Rows from block 13 of the image encoder of a small contrastive image-text model, named by matrix and row number. Rows with one number belong to one channel. Each number is 500 + 25 x the weight over its row's rms, rounded and kept within 0 to 999. All counts start at 0. Numbers have three digits each. After the name is the row's rms in percent of the matrix's.
After each channel's rows are labels from the 100 images, of 14848, where the channel reaches its highest value: "responds to" is what is common among them; "place" is the part of the image that holds the peak. Only what is clearly more common there than usual is listed. The data: photos of plants and fungi (iNaturalist).
# convs0: first 3x3 conv, stride 2 (encoder.blocks.13.convs.0.weight, 192x96x3x3, each kernel summed), inputs 0-95
# convs1: second 3x3 conv (encoder.blocks.13.convs.1.weight, 192x192x3x3, transposed, each kernel summed), outputs 0-191

convs0.157 102:498496506475464460528530512491560501464522545501498488504500512531491477488472479510486469472489519473495523471478479490465511485518486484427479511552489505534539514522537543486486490477512502476512478506491505492488485552486476496490496504552481473527502487480563497471486486542499541480
convs1.157 096:502487515566530535491478552472514501499515500502494468464511495512527474488511498490471514463520498506497520531487482564526505535545509468459485490468488504501483479514518478527473454504512475542542473523489500500497485464488485517481490507511493521479488529480469540496453510540513496476503539530513482521504475498478427473495512546520469525473514499484529468520479498464523546541525478507467498503509531485511505516483522486492496530474464489561491494491516459515509504482472503518492535497497436498505522480514477530498508502529511521469540485509568547501520519525553476492
responds to: class Liliopsida
place: centre

convs0.156 106:611471541514516527521468516509513528518503507492493498482485504531487522506516473472472485491489488508503507533474530488483438497491501482476465449492480549513483490491447522483506468555523504493470482473542521447508499506525477497526482479498517500488498508521522490487503494499495492515
convs1.156 091:511454510497511494495498541513544490496465532547476521470488466495501537524488542509467505480509521521501551476519505528448531502521506501474501509469481501546535508444522502504473420463500507494524516513522511478518513512511498491534486494509480474505509490515522474514553520500526465516518482471519518523481451533473479478476531509495544496501464507520506455501517521491517458488477491538512437519522480467501489490527517509503516516494492522455490557509418498541497490488503534538508537508487471511519469554497495475513491518496501483469493452482493468494492516480518495514
responds to: class Liliopsida
place: bottom centre

convs0.11 098:501473533507524505511511509465506491548490482507556521502492527512501536508465477510492462515513478495478502515513494492534501476538475491567471516481482510507489455493512480488494503506516474468474535463506484513442444536479492484527519499560483470526483504449511517534504512443502502496
convs1.11 114:489495469497515534518483472510493519521519515512482505515511498503465506470475543477500498514494492458503498459477471524461515524458476518523501493527540467481500517521509526494540492495456502539504488485551466502517513474460475505466510469480514445509511547536506487536487536483480493463485438500445504449503522534501482499523479504510464511469474450453500513502511503513513455450465511494486474472483535479475467488513478497500481527477505542479487460523490519493505497465500508511497480503533538469491498452487494511519477484509503531452474522465523479508448521517504571522
responds to: order Asterales; family: Asteraceae
place: centre

convs0.59 103:503506490504477513492478496460481522496536491493559517501524474532504483443529496498496475479479539502462524512482512495502516486504494518517485485492504507473515512497518514463484491504513510506493472525486507508493504480494495484460526488487507482463471493478581591483471454569493509542
convs1.59 105:494562513501494500562483532526454507494501503488520506497461473517496446513515471535536463521481541507489459486516454479540498528506506489479517460474483484514502484491475492476510493504466506517516493486515470472483490502474455517503522469477497548519532444442493489468477498495497522482476482478501544517532511472482501479495485500507518472475468476501485488507529476489478483479449473532464477468480491497497558518545518500474491471486493554479512495513499555492508537549505481463549507476456475480539486480509504543470458503523523488487511469527492508475505482519501484481
responds to: order Asterales; family: Asteraceae
place: centre

convs0.142 103:502510505457539546551514519504511514517489494479517492480518481470551488478505455482506502471472489515504498486508478471482479537565528480502517501454491462492470522484515512570489490467519507527545494481479513501471490541490531505451535454499489483521520496534462506511499500525504505487
convs1.142 101:551492480495456539513551509497500498503545498537508489500552498480531511487525513492528483539505519495477480506483514465464503496464533495509462491533541521529524490481529495462523522515497520543529514488496505493508512492526504539493495488460456504494493507535505503484506497469440476523437490449513492466499520497491500505499512552506487483519524505464475465494529535503467461497478528474475509501533500524483539533507514523494516475474530510534460499512474503456521485482514486528451490522477506518510511519484479504484480523465449518508489546457508577470525469475470502534
responds to: order Ranunculales
place: centre

convs0.133 105:480498513514493503487504511472469512500516519486506514481533495510537496465462454530488484502487526514473465510535512473527562474485538499451508523495540559529527497493534466432494465480441510519547517489503531498498535523510469510515522490503468507490477522491519483529479515490505477500
convs1.133 112:521550519505494571511522562497495540498515536487486505455501540485524506535472481478487458558514501554492486520568555505493530471505512466494499508520538506518558485507543508502516514499491502511508483537504497502498541510520539478503521519522509513486500450502477498488513520523501515507533522532513539500547515489512507536519488527521501488480498494464531528491480509488525537485506464499510462529489506468474455509515518516510487533466507445503506481506489494546486516498507485537460455465475511480532509451506496487525489467510482495501532537529520514452471505503469484504
responds to: class Liliopsida
place: centre

convs0.151 107:488462516499508493485518515471542527489499479511482513553493484490498537547473479508481483486531481476535517508478491480519461544507497513576498530546517476473471493522519484500525473476500514534498458486457470476502515539544499542499469520477500478480506481485543522492483507505501454532
convs1.151 108:499486537486475492546534507537474458466512468492449497464506482504509516477500470475476524498499488528500527500449492488512530437520509501543497494485451530455499506514503499476531510542470494498511487525529498496510499493532488458439541518531476505543492475490530497464491472553484461470463487501462495520517499511518514503487460491532477469474470549506475518471460511514505490515507513494474491521443508518508533543500538488536467502497536487529489501462535457497484519481486494501488459492479498494457467500524515544483453506532488482489524466506508496483485488452525511493
responds to: order Asterales; family: Asteraceae
place: centre

convs0.96 093:518481521459556476477495516505532520495477498508479533491488488516448458498518453462461488493491541542502504500495465500533526505497510476530441505481478517521468535522462531557489491493520520542505472546512488495491495545496494486512501491526500525493474482474533514487515535537480507516
convs1.96 099:533499520511493452538492493488515512486518502507521480501486466577537477504501515497464523499509517526481532481500542504520508509509493548522562529483482520470465533507518495529528480471488511515538482523513511531510490497548544479516495489498503550532519512497463520494484494504494489455522509447521480489508509480468506493524554504490512535489478483524494490479497533488535516508502482504495515510471500565507483529514517506532525546502465504527471482474493517521552532480502493500514494588542451495503482482482492516445520529501560528495467522506490502488471517484527471522
responds to: class Liliopsida; order Asparagales
place: centre