{
  "encoder_arch": "resnet",
  "model": "contrastive image-text model",
  "dataset": "photos of plants and fungi (iNaturalist)",
  "train_examples": 45211,
  "image_size": 32,
  "crop_scale_min": 1,
  "horizontal_flip": true,
  "translate": 0.06,
  "tokenizer": "word",
  "vocab_size": 1482,
  "loss": "softmax",
  "embed_dim": 256,
  "encoder_norm": "groupnorm",
  "encoder_activation": "relu",
  "encoder_weight_standardization": false,
  "encoder_depths": [4, 9, 4],
  "encoder_kernel_size": 3,
  "encoder_stem": "single",
  "encoder_avg_pool_shortcut": true,
  "encoder_widths": [48, 96, 192],
  "text_encoder_causal": false,
  "text_encoder_width": 320,
  "text_encoder_layers": 8,
  "text_encoder_norm": "layernorm",
  "text_encoder_norm_position": "sandwich",
  "text_encoder_activation": "silu",
  "text_encoder_mlp_ratio": 2,
  "text_encoder_head_dim": 64,
  "text_encoder_fused_qkv": true,
  "text_encoder_bias": "all",
  "text_encoder_qk_norm": true,
  "text_encoder_parallel_block": false,
  "text_encoder_inner_norm": false,
  "text_encoder_positions": "learned",
  "init": "orthogonal",
  "residual_init": "none",
  "optimizer": "muon",
  "muon_scale": "match_rms_adamw",
  "lr": 0.0019,
  "momentum": 0.95,
  "nesterov": true,
  "orthogonalizer": "newton_schulz_5",
  "adamw_lr_other_params": 0.0017,
  "grad_clip": 0.5,
  "steps": 8900,
  "batch_size": 256,
  "epochs": 50.4,
  "lr_schedule": "linear",
  "final_lr_fraction": 0,
  "warmup_steps": 260,
  "weight_decay": 0.3,
  "adamw_weight_decay_other_params": 0.01
}
Rows from block 3 of the image encoder, named by matrix and row number. Rows with one number belong to one channel. Each number is 500 + 25 x the weight over its row's rms, rounded and kept within 0 to 999. All counts start at 0. Numbers have three digits each. After the name is the row's rms in percent of the matrix's.
# convs0: first 3x3 conv (encoder.blocks.3.convs.0.weight, 48x48x3x3), inputs 36-47, a 3x3 kernel for each
# convs1: second 3x3 conv (encoder.blocks.3.convs.1.weight, 48x48x3x3, transposed), outputs 36-47, a 3x3 kernel for each
convs0.0 092:453489524501467481485468546532517499472469503492512442481475466515486469515506505526489452489528479526485497482501549447485497467507560463445492510502535474440529502469494502494452520490470560492444501479459495536484509537551495472492481474523521487491506508498494507468455493494506480496483487490549517529527485521514519535
convs0.1 104:571548500572516492508482506487461481469497510474535486506516508493520524507528523482508511482544487529521452608545480535459461490442477509551528519552463516495432478502508515547471547504470455477457477492477498526505524524512534510486488478470487502500487494498485484489518488520486473477512478493497473484479472514478500538
convs0.2 094:523481536465516518514516500483501495532535477470453495496500523522524537493496513515535501524506480484484518480493489508509575475470497511518523458480502508546534509472447532461467503476501465467496535498506542497495503457477537503508519537503522499490494497499481477490499464511477477508523484489467496519557517509517537489
convs0.3 102:518470452496509530498520484446489520512532485494487527496459506493489486507483507450493473500521475484506552503506489487489469532537526501476474475488531484548539492501509502519492508482470470491503491461487520508508498521508500521482511519516499464469496525513492505499472496518453501518512538490533496532504487479482530529
convs0.4 104:489487503499514529524518495420520526579523448447399461570510474489475507493517519492535494507486488487474489463444453463510541521553499558500451465458461450523522499506525512502473500484477435476513507545506521496478489535489527489449522505507511490502468504502489514500514496504480477497514509467510497508508524515497502474
convs0.5 096:488492495489516517482508516515485440515501477495472530504527505496530510503516509464509505505525512493558549468471476490522535506513479506467476488510509505553519520530505493497503455524511463459483443502539478510514512491485511528568532524497503516562480510512518527509471499492503490482522574552496489495500526532517545545
convs0.6 096:494520466536475497494505510479436480457529512577540456495513557488493486475471478511509496493556524540512523505486450509476497496544574493545497529493462458448543504467481498497485485500501536539516534510487516503475520548532502497491517493516489453465469457505472528533493528479532494488496501500547545518492473513485483497
convs0.7 092:505479502526502483489497489505523457539526471521517468522509483507505517514517518449488486448462470458476463509498521463487518462465462461472488472490521469471517494502521481498504510491468504503463523570503493529501480489497543542517520499510514529520522518518505489488524524482527545537532549509516499465547553509484531529
convs0.8 110:485530517508489505500540522495501486526534556468473485540496470480511527524518473519511509490519522507494489509531543536533502438446448508478457501498504468490506479484500479486474520484483476517508566542471421443489495539510478471463470484537476496474499498495543512484464481508531548493484484476522525472532570511487455490
convs0.9 101:525528527536494501496539528515489516531528547496467494514507496510514499501508508522506494518460463490488492491495500510477485515488458486503529497456478522522512505496482482499506495489496467481516504478473543531492475467453503522514498483483485461445500516491477484480543504508476499500532530510496451457520512499487517497
convs0.10 102:500490516513492479553507488490451477548560496493505552509486484472508493520491515476502507510525508510504468484475503494500496495501504490525536481478496508552520497500506491502485490501492466476484519497479521506508504532523484468472517515495480508503512481467494511501498516548515520476477458509470441475552578502469508521
convs0.11 106:533495462477524516530494478403430506578598511470442486463478524523496507522508533501503534534509499473510510464456429471528547529542518548550496424440478484569529488504484486498492497514508503510493505501506506499512500481454465493515561559488456464489513529513511497486548498453506501511483464479552523498482461482504484473
convs0.12 090:483506457514514497501530512532530482513523502516502527505449500499483508481496462514482490501513490504497496508513447560603505509570541527511512485496505453483487522485473530517474505510502470499464559544494506526483461519508533515504520485491471501516492497513486465469516472499534480478517528521496512532522528545520509529
convs0.13 107:495476495545547508506494487559558487469457484458449452508488484516520499513529534507543478525547528489485505467463495559584529466476475467456442512527503520520476520501498509484480478481499516505506526505493511493488457442475515525520518531515498508481528513469484463462536571549491527518529484472467485525505488472515541523
convs0.14 096:478495475499492491480476475470504496414417467475464482506489513529516554497509496510506515524499501549538555506507507491508495490502495504497470537561564519505500524497512504493507502477471521521472465499504461449453518494470538577530466482490500484477520536501517518492485492534509470457502528471524505521494514541456454470
convs0.15 104:544514503517525524499518503534495502512495529496515491431502538432540531458534494474504517482509557485494536510510455553510463529468462463497523467522468488513465511491487522483527520498514547455477560436515518448540517503473502518536483520528482479496504505502494488484483516485456493534477479505542515507536462492508477492
convs0.16 096:462495476522523518537476501495490523504460485564516490521494481498514494516521524554512509525544495491542520529513517511492515489498523531518495491505466472513495491497498492477476530501453561514477497477479545484481530499466511514495487499495490473472521502477514554513528516481503530514495480545550570487506505494511497528
convs0.17 104:502527489510533496487500513505481470493451459500442474459483497472488500442475497504446487512462511495468483503486484501497495532529528523513457520509458498496495499483535473455514508482504490485519483519501477512515504499486507501521505505547535517522528496513523508490487566514453465466511481490498532538500503522507475503
convs0.18 097:480489533518487518516515494485482480533480512493505491508477465474494504501481477505566572473510517446490498492493505496494495443488480537513484496527481484508484482523500511521498508521527499449523513470516514511555454508505470482522464468509496500573495480527482476480465517465494499521515475498510524464480496472486466464
convs0.19 102:475466463505501493502475486526510526513533517474501474531523526502487494510495508476464453466458462446439476518516527490506534507505505516487480459476460443472442520502467514505493530549544543529562496529540524532502504515511489520503517496505481460462461449450489484509509482497480473487501476480473461490487469501510544548
convs0.20 098:531502511554532543501538503445458487482499496491482491520497471518519506514505507508514546516549540523503499470498473490532508465501444465500492493491482432520515494536482516513498489476494478514529511494512479468523513539465486542495475516478538494459559505489505499483503532474542542478486530506469479474500484489477473513
convs0.21 097:465517450464510480473445475482508568468435503508487482477479451464495494474501508533448488528546499492538503497551487469506529500478496493511512476538499488504516488542518472486538470458456517524478494516514518502489496507483498530494466483473516509522515520499494533493504516545513513524504517507506490443524546474479526524
convs0.22 093:553519524520495517509520531466502495475480498477477486514506481502508512478478498520529498508548500493512502500535504543547506485477477478477498494515503502550527500536505506515504484504478588588514586551526505506524543540506500505506468482491533536511488513510514513488526516499522518508480511498512531478497499460439470460
convs0.23 108:510511514515498471498485495496471426513488455534552481496520512471478494485460493504491484523535494495528506494506491499511505455449477512505502507566524432454459522493500528502502492490496521520487488484523517534540526547499550538513478447457518548518493496493501496499486502498551528501578533488501521512478480500501493489
convs0.24 086:489540526487491482491486479558523527513551525457459466473471481480480464482463491505517517499501515484500472476476449497527518487531504457502497473463448478462539517492444522518473517512506491478475535540488509514476498478486514488469493531507503536507470483504496489522513537489504492504474503482514458445478507448513530515
convs0.25 107:505498503504512504552501512493491507412434491536551477496518499536527505506488514473508508485507502491500482528536509449460475482499497512489510518539542466443499477471488494494483496528513529540522453477510517519501467447472501530533508542521467486509521514512475478483498492465519507511470474472549562525478439456523529518
convs0.26 096:492534537507469459468484464458491486472477489491494485501521485511508505488468492525557517478481496490520501504490491509523498493503506491459471543532513527526487499485474509501510474476474476465455530518509538536526442486526524558500454457458549529479496483489464463471551568519508462488536513504473504479509509477495500492
convs0.27 110:509495502496520531516512471522480460459485530522534496445456523458592514512509464477451471517498475493504502514529488526491484477477474471487503508525492542490475500532509549518487509508511455494526479495490496488490552489449503472545463533538445512532523523476506506511475487477484511507497484504487485505503524513501523512
convs0.28 104:456482469461487498473500461434446532488595516528508451486484458478479490481476504478507491535494474455482491535472456491492542478522500543541486519490492460525570502524482515479489480500513484464507477541508516523480487463473461515524498528479471483497495494516493513512497510470476489487491484500524494467502474522515518524
convs0.29 094:502518468498513500500513521508480516514505471476481491514512503495513486495495485496513484505519503490510496541523496484486477456498500519509472499503494480465518504471495502502508448502520503519559470480475514476458509492491522513506518473488524538537513529497475507507458532508526491545519514466484470528550465470522533484
convs0.30 117:526469548523495554484532494499469516501523484474538501482491482517507523480516480505546465471612512528533579490492479500510518495483514511470492484497550472500526480528473497530505543499486496485506506485491496482486515499522505503533480462499480522481475492491503471523519481521538481514462540451519468506517500514491499529
convs0.31 092:524492444530513493518500525515515470512495509514496483512504493535484492506473495549510512562552495532532491453488514444488543451500530491458473526497512513483506501500490503543482505537518489510473475483510475507525467487452511482469478478537479530488467513497464488468528511508515508496513499506503502522519495498511503496
convs0.32 101:539507532555507577499495506492503520473527486465523491515451559464487539490486508512531475508593457497543460502474487525465527497480524503494468525475487525494485494531469480553469506507463526492486552491491536490474532499475519472501497473499480515471460531480518516510531470527572455515495485475546488445555498425515479440
convs0.33 099:494497501501491504480497526523507500480505500485460504499571488527460472491474560482514503489502469513488467536508517466476485504519482537527480529464512463482553482463506477474527486501458516486525452482507483509456470460540473533538470474503491480493508473494456473487477493539478483523522505524520478515497477522516521541
convs0.34 095:569536517518486514516496513515491475500494515471447477472506498474521539524502505447489507461500484488511481469505489513547529486508507504506492491487469546552543475488482485476506501497488499485491514506491490476513528509518500507559504506532523529521467484495464458491490509539470457525506509523490540536514545527513506485
convs0.35 107:512498509509500489475511518524535504508508454473480480510519515492493508495509525511503515518493499509492476455475491502507484528527505488521559510478487495508476472471477498511508516490487494467482498486484552532513505504512546521512479465481533524474449489512511491504450507512449454482533554504454476493492517489487551526
convs0.36 093:510514529469518489504506480497495503469447486475491535481469496472452476505479467501519452525465501534479467503499509495474464528487470485464534455447509497453452531487467504483493486509537514512508475506524470469535488492459501473449515482447463469492486479494476508495483488454479488500501436476459483497465467517482496450
convs0.37 098:536512505507517517479483500460502543510498479536520492496493497487493475455459451491490527477479470473466456497505483510488467501526499513534516547522525563524528498548492527530507535511498487526517558514502525489488499501450492490485521484499488526534529538497503514485465481500485522514502530505473444452485495519518500496
convs0.38 093:461494481481499532468522516483467505497492500500429490501539513503525475467503471513477511539480476499494522511507532493521571467532550483460490480455503476460532511496472544522483555545477511506518511454482492457454496490551485495533459447479488516506494501485516511503490541549490498488495497455528495481545512464543512507
convs0.39 108:521504489487521495487515509468560505477529473510490489544480550521524511502505491542483518570482562516499542468497515480534488515521489500469508471492528479542487493498505474482508487487500500554463544506479550463517491518487511511486530490481511486515493496490489497483526503484507477473490487489505516511484543467493503476
convs0.40 097:490532518475556471503473510477489493487460527488472517484554430530532480483507507514508509528481561520473536524492503514482490536497502500519506470532488472490514529508504533485514517484491487516536439532521449524499482490524452534501471538502499475503519465504495492477488545481441577459488507505456483519484474569487490537
convs0.41 102:486491475530451529549474541561513524541461500459478472516515501548484519519499498546484510513523515510575496459511466484531458526501474501487485461498470464484483517477505458501488477531514512485476530500466527510486492496503495478468472492467488505475484501486524480502518489529540493500523508517489478488497485484499484490
convs0.42 096:440495448444496502457481494473498482509488442474500455492511512479512506442486465449506529503462492468483473529486480515497490530480466552570507498508525496516513513465509505495500502523526484524521492547536490534520506490493495521501479470495491464494479508488476498491511575475484471494565524528457484502486485517480512528
convs0.43 097:472491465526460481521506512534478481502475492503514523568468468526480508526535537466485504471511497523537476492549494513507472479446504504537531499542494489493476501523529490548497479518512506553482539519472486498482501563518566516459496466488470453481463483518483532499496513494514495489517494516447522507562581499496500460
convs0.44 100:480465512464477491466476497479503467495487466518496480509475452501482462502501459506527483510525483510540492426536558450522534452460484511509551504469533502488478491505450491496439475511448508531510508515507494505517493501527499495530492478521502528482492508482468476471473446501488507496469482494500472470494475488467464458
convs0.45 096:462483519472493537475522493460496463484501504493502487493536480497530492511539493499485500469498507538516549484444474489476544481490516468514490474482492478470531507497463524493503523485530514461483486548512503505486485485526491497507491543491482489489490481514544515527503481490496519518545531537476524489492521531514483508
convs0.46 111:484499502510519506490528535540586518451410450537550517510516496524505507492508488527500505474487499504494493501524540489474451497495512499467481503562515481457462491491497487481486498485480525512496490494503493489473501532542487490468464477505534505485485491500508493489486501508523502493487513492473510507520499516525518502
convs0.47 103:479493458512504485497465495476493539484488482528482501514508517533500520535472510480520516503466510492511481485497523491511530487516459485514494484517507527458447494482479506504501507520515489476529490519506508490463460503557494553471524501478502532521534487483497490506493489516500531534521461473485482507449502538496535486
convs1.0 106:532548454475438485495524501486451516484498507500524502497515509488504539512514562436494571416530587429544548490533495500521493476492480509456471487452502475502535459467497441520534503540522511495495515537525511530503500494508484525541504519504520524502538505463508524493479511518499538498484514496472485523490521510484503470
convs1.1 104:468490489478492514490512492540550542555557522553486476484489480460489482490481488476463455465448509461477507465484520472508508484505517511514497512496464483505491494499524488462497484463492520520516504540543498525510520495524491501498482505472504508507519541518513494516500467476515491496471511533505510464498459436501462476
convs1.2 099:443511481512501462495468515503490472499490483508497516471495471491505497502486500510509525466505504475521472495496481486519474497526480481493485523502490511475486516530513513529529474473493543492462531523472510499493484510496512528465495527494486480476480474472555523494470483481461471507505491500501532479505523529482480498
convs1.3 092:493484529452524503514510492446505537511490462498538506523526494552500532544547513520499503514473501489483517486485525516511530485484492530487449488512521524511504472484521526492485508513512487504491503499475492474496503526503527535487495534527517522508480504473464437454508497520480471497482480452436466517516501517466500493
convs1.4 106:526518525492505514488526515498496550526534519533523525454475486496510514532517493485441543445493561493507559524498454511527486534533499524514502527469531471523568518511499527534523486489495520553530534553541535549547487487490518518489482464501532515534516511521493524536500470452503495475502505480497477473496469467475474489
convs1.5 107:455493537514544527483486479531491485491456488466530507504500481467452480416455519521472505502454535472483508478467480508495455508492465516509459568480482504495499518488496519482481489493495528525513521534493476489470497477476486498502524533517507512487464463448479464482492467499480507488463441478502504499501483506505511525
convs1.6 096:516543479547494491487512537536556516525523549531552544474481442488458453463473463492508523495493482536490484513501488518526513540525523467481510456550557532538465559550547486474501492508512529507516510505517496478481467462449435436474472492478478472494497513530469475476500485473508489489526528538443458472461492503474462479
convs1.7 100:482484510489546500541504471495508484498536527509543507504494444510509465491496504517488454473438496480504523498481475504491504507496503490532502537496457491466489486528489508504495488471510514506471508486471521487481467471520500494513485485503464468476470486493550563502486514499485481481465476484523505462536515527538524540
convs1.8 114:500483508460479505511510517484519483506489540511548542463494474514518515514503482503522505499467533475509550477471471502511476536546517484494504502517487545490485462476489511508491487481482545564544540570540505531550481518521524518519532502506514488482476448488488526504495498531526534506489529541479502512504475495509514522
convs1.9 091:471460509512556526501488501458480471456455482525546475513495503484483490512517524503525503505517462507545441493507509502474471511479484505440412502486470472484494540518509499469486529526534501491473477458448477489467491496487492492496511505492482492526497533531554599575484508493498496520499467495550550534526529519526525523
convs1.10 098:466447469478488453496483459471492527486466500499537497542510490544526515562554493479475481532473492508491489503475502479467479485469494485496478498501455474480460533514477499469486491488503494498471500476461480486475490514508484474517479452500470472525457509525495509516527518552523527541518529533517522486516457479521490494
convs1.11 109:518525543525566496516465522516517546537525500553554577478487465445459468470481479482513504490524513521527519499482474519489493540496508507506471464473554482557531477507514495493506486526508496501501520497500491494498509493462542500437498512512472469481493511524508478498500523543507563589513559564479475488503482473521488490
convs1.12 113:500476505478492488537517473486448482504473475521510509541532492507532514503518484503430460500437505486470518534512484509490477477512515481499473531503474482470465446467475503495468496487472467544535491545529454541543508509503514529513513476492524513483487523500484517504496493471506521468491528502473507526510508474508533481
convs1.13 104:482516526517512491512508483532522529546516558541530548421440454444467473465454467527468474508464528518486501514521505496502511548569549495519464527532482511524533529521543490513522528514516495498516497517524490491506521500486484482444510514479492489493482479504480487508567555526527531529516517505506505471502496491539510503
convs1.14 078:481458473457473493493495506486521565475525567492496524481504507507537516510541525539536507545509501509506495514518504526515511477487509474539537492521516524544508549528526536563564510531543508480467514514492518502495498504505494493477473502466553564548491487472492501492509486489491497499482488518493520529508528511494504526
convs1.15 112:530501522511450518500519498536499477536504493509497468532551539531536540509523503530538518542537468518470514450511523466511511519506490450539515491571514532520492507533496491522515491494488537534506530546519485532507513513482536503486520495520519546513518543509501516509488471488515512502514513521486477526472476543472475523
convs1.16 105:501535484481474478515503527452487493476489501492507487462457477498474482499484458476486477547508483562504443477497475525529492521528466482480495471494495507509487505526524480465488496522505461473494469487511510517518525522491492473475489491476526497510546543524416429433492527506473514539487524523491519495504503515529513524
convs1.17 097:477480520458461510441486536535498539515491509513491493518491505532517522536530526490543506492519511487494503472499451477493462455483474479506505513527527509496496480468479529516508509521509470488487482492496498496507487504509477505520451487482497511504498507506488509509451475473468482481518512487494504476524537482504495466
convs1.18 093:496493469523486504490509488485516520521512500529492500529533505487527518468520502467477524459506476517517524502499496532516520522511515504484491489489457488487484516517520490516519430494507471492483462476475476475497494476485471498477482534491513511484504513492533492480491460489522519489537532491489516512512485491526524479
convs1.19 077:463482481465469480464495514511509496459471498506509525475496504483524510445471479471452476423477516432488540480472456505516493494505483508497509520513508505491484488493480506507508528556553487511481528553516495513477520517503479477483479500479500469461474467444495479460465474479480450443467438427475448477503481506531515522
convs1.20 108:482495536511544524516511504519504500473500500510487503522526531519490532516493506494497507459499521494514517555542502540523497518527526518494492497551562483550499478518503496478472535490511497496464496509473480494469513517477533509476518500481471475429467516495501565579475481508480479520495487519507497517494498522488494520
convs1.21 081:451454496492480507524482476515494500532533512523497510483486491493468477492501499541466473525507466498501515526500491502502522471491521453535518519488481516484465542526494507520515485514528480485489492486454473481488479506526483528561505522535518480486483490493506502522505482508516528531478524514516524536493486488506510524
convs1.22 130:516487493482479483485507482571514486546516514534531507508518490497534527497548515496481535513506507487487494493514519513527537508519540512513475505468458484472505494453498529534533539528521507518504504497474511510486470511496506503490522469460498493478480482495456469476501471479489478449507516481537525537508489499513488493
convs1.23 090:510473500480485497485517487484508528478511546498499510473469459474488479521535510490483459487470461466474481502468456511511509520541548476519483503548475501489457472469472499494498473486517515488493508502504479492511496497474548540501546493448481472467475514522529554536473458468476479470499502497494504486508489460504488442
convs1.24 100:508532500521493475508497484480485479494497499509543511531507470514525505526531511485467516459464511498506553520536509531536488493510490522520501526495485512480490494470464503494474489525518501549570510515534514536511475473495516525529517512496485471477455471502499497526492499497483501496479515496489539520513533526513525505
convs1.25 097:487500493504493461478493487475450430495514508473492524489520499493544521502537511507509535504498515521502520481493484538538525514500495464479500466540501524517506532524531497486501495488534518527525511534537468478484543513466521478452505476439520528528520524502453467493515517505507504497530516517456505492508496480490464444
convs1.26 088:483501545495558561522532489525503503507493500494481480488504511503507533532515538535535543507521535486500484496492479525490480512509487514509475498519504504539544493488524467505528534555547530502516501506526480464478490499473530529482551519452489473474524534519515576557488501504509515540485512526467487499487513506508538527
convs1.27 099:528560509536543479514467503513520499487487487493494492488517508483525533509498497456482466476477476481543482500510522543548519555555533496506463524514470482453478505544495468468474496494517505527501509514511526532515552535437526490455511527457466502487553554490484507498488513503479482457505509503479480447456477473488504493
convs1.28 116:486549531550525483509468541500537498496468469499463477511517533484505523506491531531464564479593567551568568505518546499541541547547524542491467492460482465481541521542500482472506499546560508512494520510506515547504498514521493483516517546527462483483520525510519530494503484496479478489499485477482491494484476514505489502
convs1.29 089:484498511492521497504490499504479492508493475470504524504518506525546518545519503495483507481497486503509492493489492481486517490503545504490488479500498483487488476510507481473491498488495501476471486503491487485476498512507503467475484485473441444484479530543477507488499485502496525533519534549477486525509485484476495495
convs1.30 089:515514514519515495496486530516528539479494512472497520468493492499493470475455509495469547519431549541477521514522506489509508488477509492512477504496493470443441516515546526539531518521536478506518477473481468486490466463443493509491470491490515556526533541533550486504541490475526556472509508523513495463513527509507540506
convs1.31 096:530496447498452504461485491479453510451503507451514462525511454514502506486475522480507529524512511499500497502516508517486474497463467515449472482440493499494509501492510512519532574506488478492513486523505492497485457451490463448494456431496546557557515511513484497505495498493489493490514495506497518520474523514452489492
convs1.32 121:512558471525490513482494544492491499491484463459468433526554495518548512480505506481492581507510518540518483496489488484487500499500485491460499474548556484533506513459492511492508509479499498494518485488479471489455491489507514502518464510526475494522513484498520477463518532517529560504533551520503514525482494520458481510
convs1.33 088:472485492477514522465455482472454490468486473482495483474492496478495485497518542458474528468491544507527496484498484465475503457472496498473513505510526491538459489489473480497494522480472504509472543580543536542502487479497493499529514519499485490499524529488518530492534531507520535473517516480469431463473497518502480450
convs1.34 099:456504530494520488496468492489485487474460470524538511483461475490487487518516519536513472512461492512489517512517504486476459473476478462481489491512478501514463475490496505486481502490509463477492511493508523532535482501489493533537468503483478516522486507505561567539496517515455518527445487482514510483510501480486500518
convs1.35 100:501516523508492516507506496488475479494494498472507512465502483481524504493494491499495476462481508482476486522512492522521503514521514512537546496491494489489489477485491455453490473481473529501504521547552474514511515491458501496439500468420522516527525520525482500498505527507538554551499566539478476482503483476504472480
convs1.36 095:513490478451487492492519514505488488477504517475516524464465496465471502463476510490476459488473499476460512472501481508518531524511535500517458543492453507474461485491482485500496484483459499482495505510524486505489481476464481496513512489541494488489499511485491505491484482511503483525503500533517501526507511548499493514
convs1.37 086:488503534469527476490493500467503508474508504497537500487522525483489496502507486510550514468531544449522526549527528506520536472510532506476444513493476485488482494530524534549527554526490492541536508557512523529481469481508499516522513520557502480472509485463480460451488520521523503498538497483485481462487485472444457487
convs1.38 101:474527510496513465558478498464460513475473499492513502489540527497543510503518508501484517496525514473548499506516506518523512517524502505474469500487471522521506462492484484493505479491486481455484457493485473505477531532520523539521511526510504489478476504456519524469503499498535524526511521521453480524493487493495489478
convs1.39 116:477463541495529512530495472504471515504483516485452482492496518498512528474524492557499485541481516485514541525534542525525548524526510493498500518506507518521493464547537514516520477478501510545513503564507512524543497482477510477482492485538521511514503519512511524497490495491513488509532523522503511513476483492490514490
convs1.40 122:494480518496530526527534487496519453508515477504481469541512515544525530521499523492512501472518538477505506508503488480482497478497501524511492532481481502475500502479471487466473470485469524512475523528489515525468485527522534525487514488475499510493501496512491473513533504488574510552572539544525528521501549520507516508
convs1.41 077:508484540494552566534547512497544513456501521480473507456480500509502494512446487511523432519488444496455493499519493518503499490478499478519527503517471481482474480471532497490506522516491466503519461471519461488505498534515521537533526511488492478501464501500501517520492502494483503491470517509491488482443493480481490458
convs1.42 077:500455488506511531538510541495522539482508497502520510523512477527485494521516485549508514488523487461542488524507470472500485480509491481521478516490481472471470534542507490480447503513465478485473483475488472471488466529530516531543537503506518539498487496464472492489549531488527521524524454475512511474519549505511529522
convs1.43 113:570487440461455553516580535501491500495504485501471454476513486464496507460463475476538466562557463514468491488498488476498510481505525476508527514527483549511483429437488524510496535456482493517557499514542499491538480516526483520466441464429537540562510509476470504483489510509505543530468500494495482463502484482511512498
convs1.44 081:455463482429482441483479450564531525536523557546528534503533538487520519448510507493507511503514540494552541492489494514495509512520536503474479529503527543518524529524501534557541506543551517500506498490488495488475569537506544526552532518537517499512493501503474491476517500510546536522521526513511516523512541553489517530
convs1.45 101:470535490519486497462487510508511562513532553515505493524459507537496499502474495447480544451527561481538505484533494488535512501520518527478491472465538492531557474483475489505491485496503496508485506499497493484492504453498472460492486493487501536512481486488466450442483512495498528505520523514485478487480496489513507490
convs1.46 116:501507467459480515537531524453450497494510489450459476521490475514526522512516542467516520492499509507497511462476481531512491497474449513514472500479459558513490510470494507552552505505530501506493522523497509522504506482514542535515520493470537585546514517530526563495508514503501514494482510505510469506505491479492485493
convs1.47 084:480496513471564526564524518433511499515496468522504484487459470501502490497493469555474448517419449456459495484485493462498526493536522495513537535541508523450445498531540522517512488525516500516473502512475515526516480497531538494478492511502488455471461491475513491482522533499491497500491493460463479496480477509461531526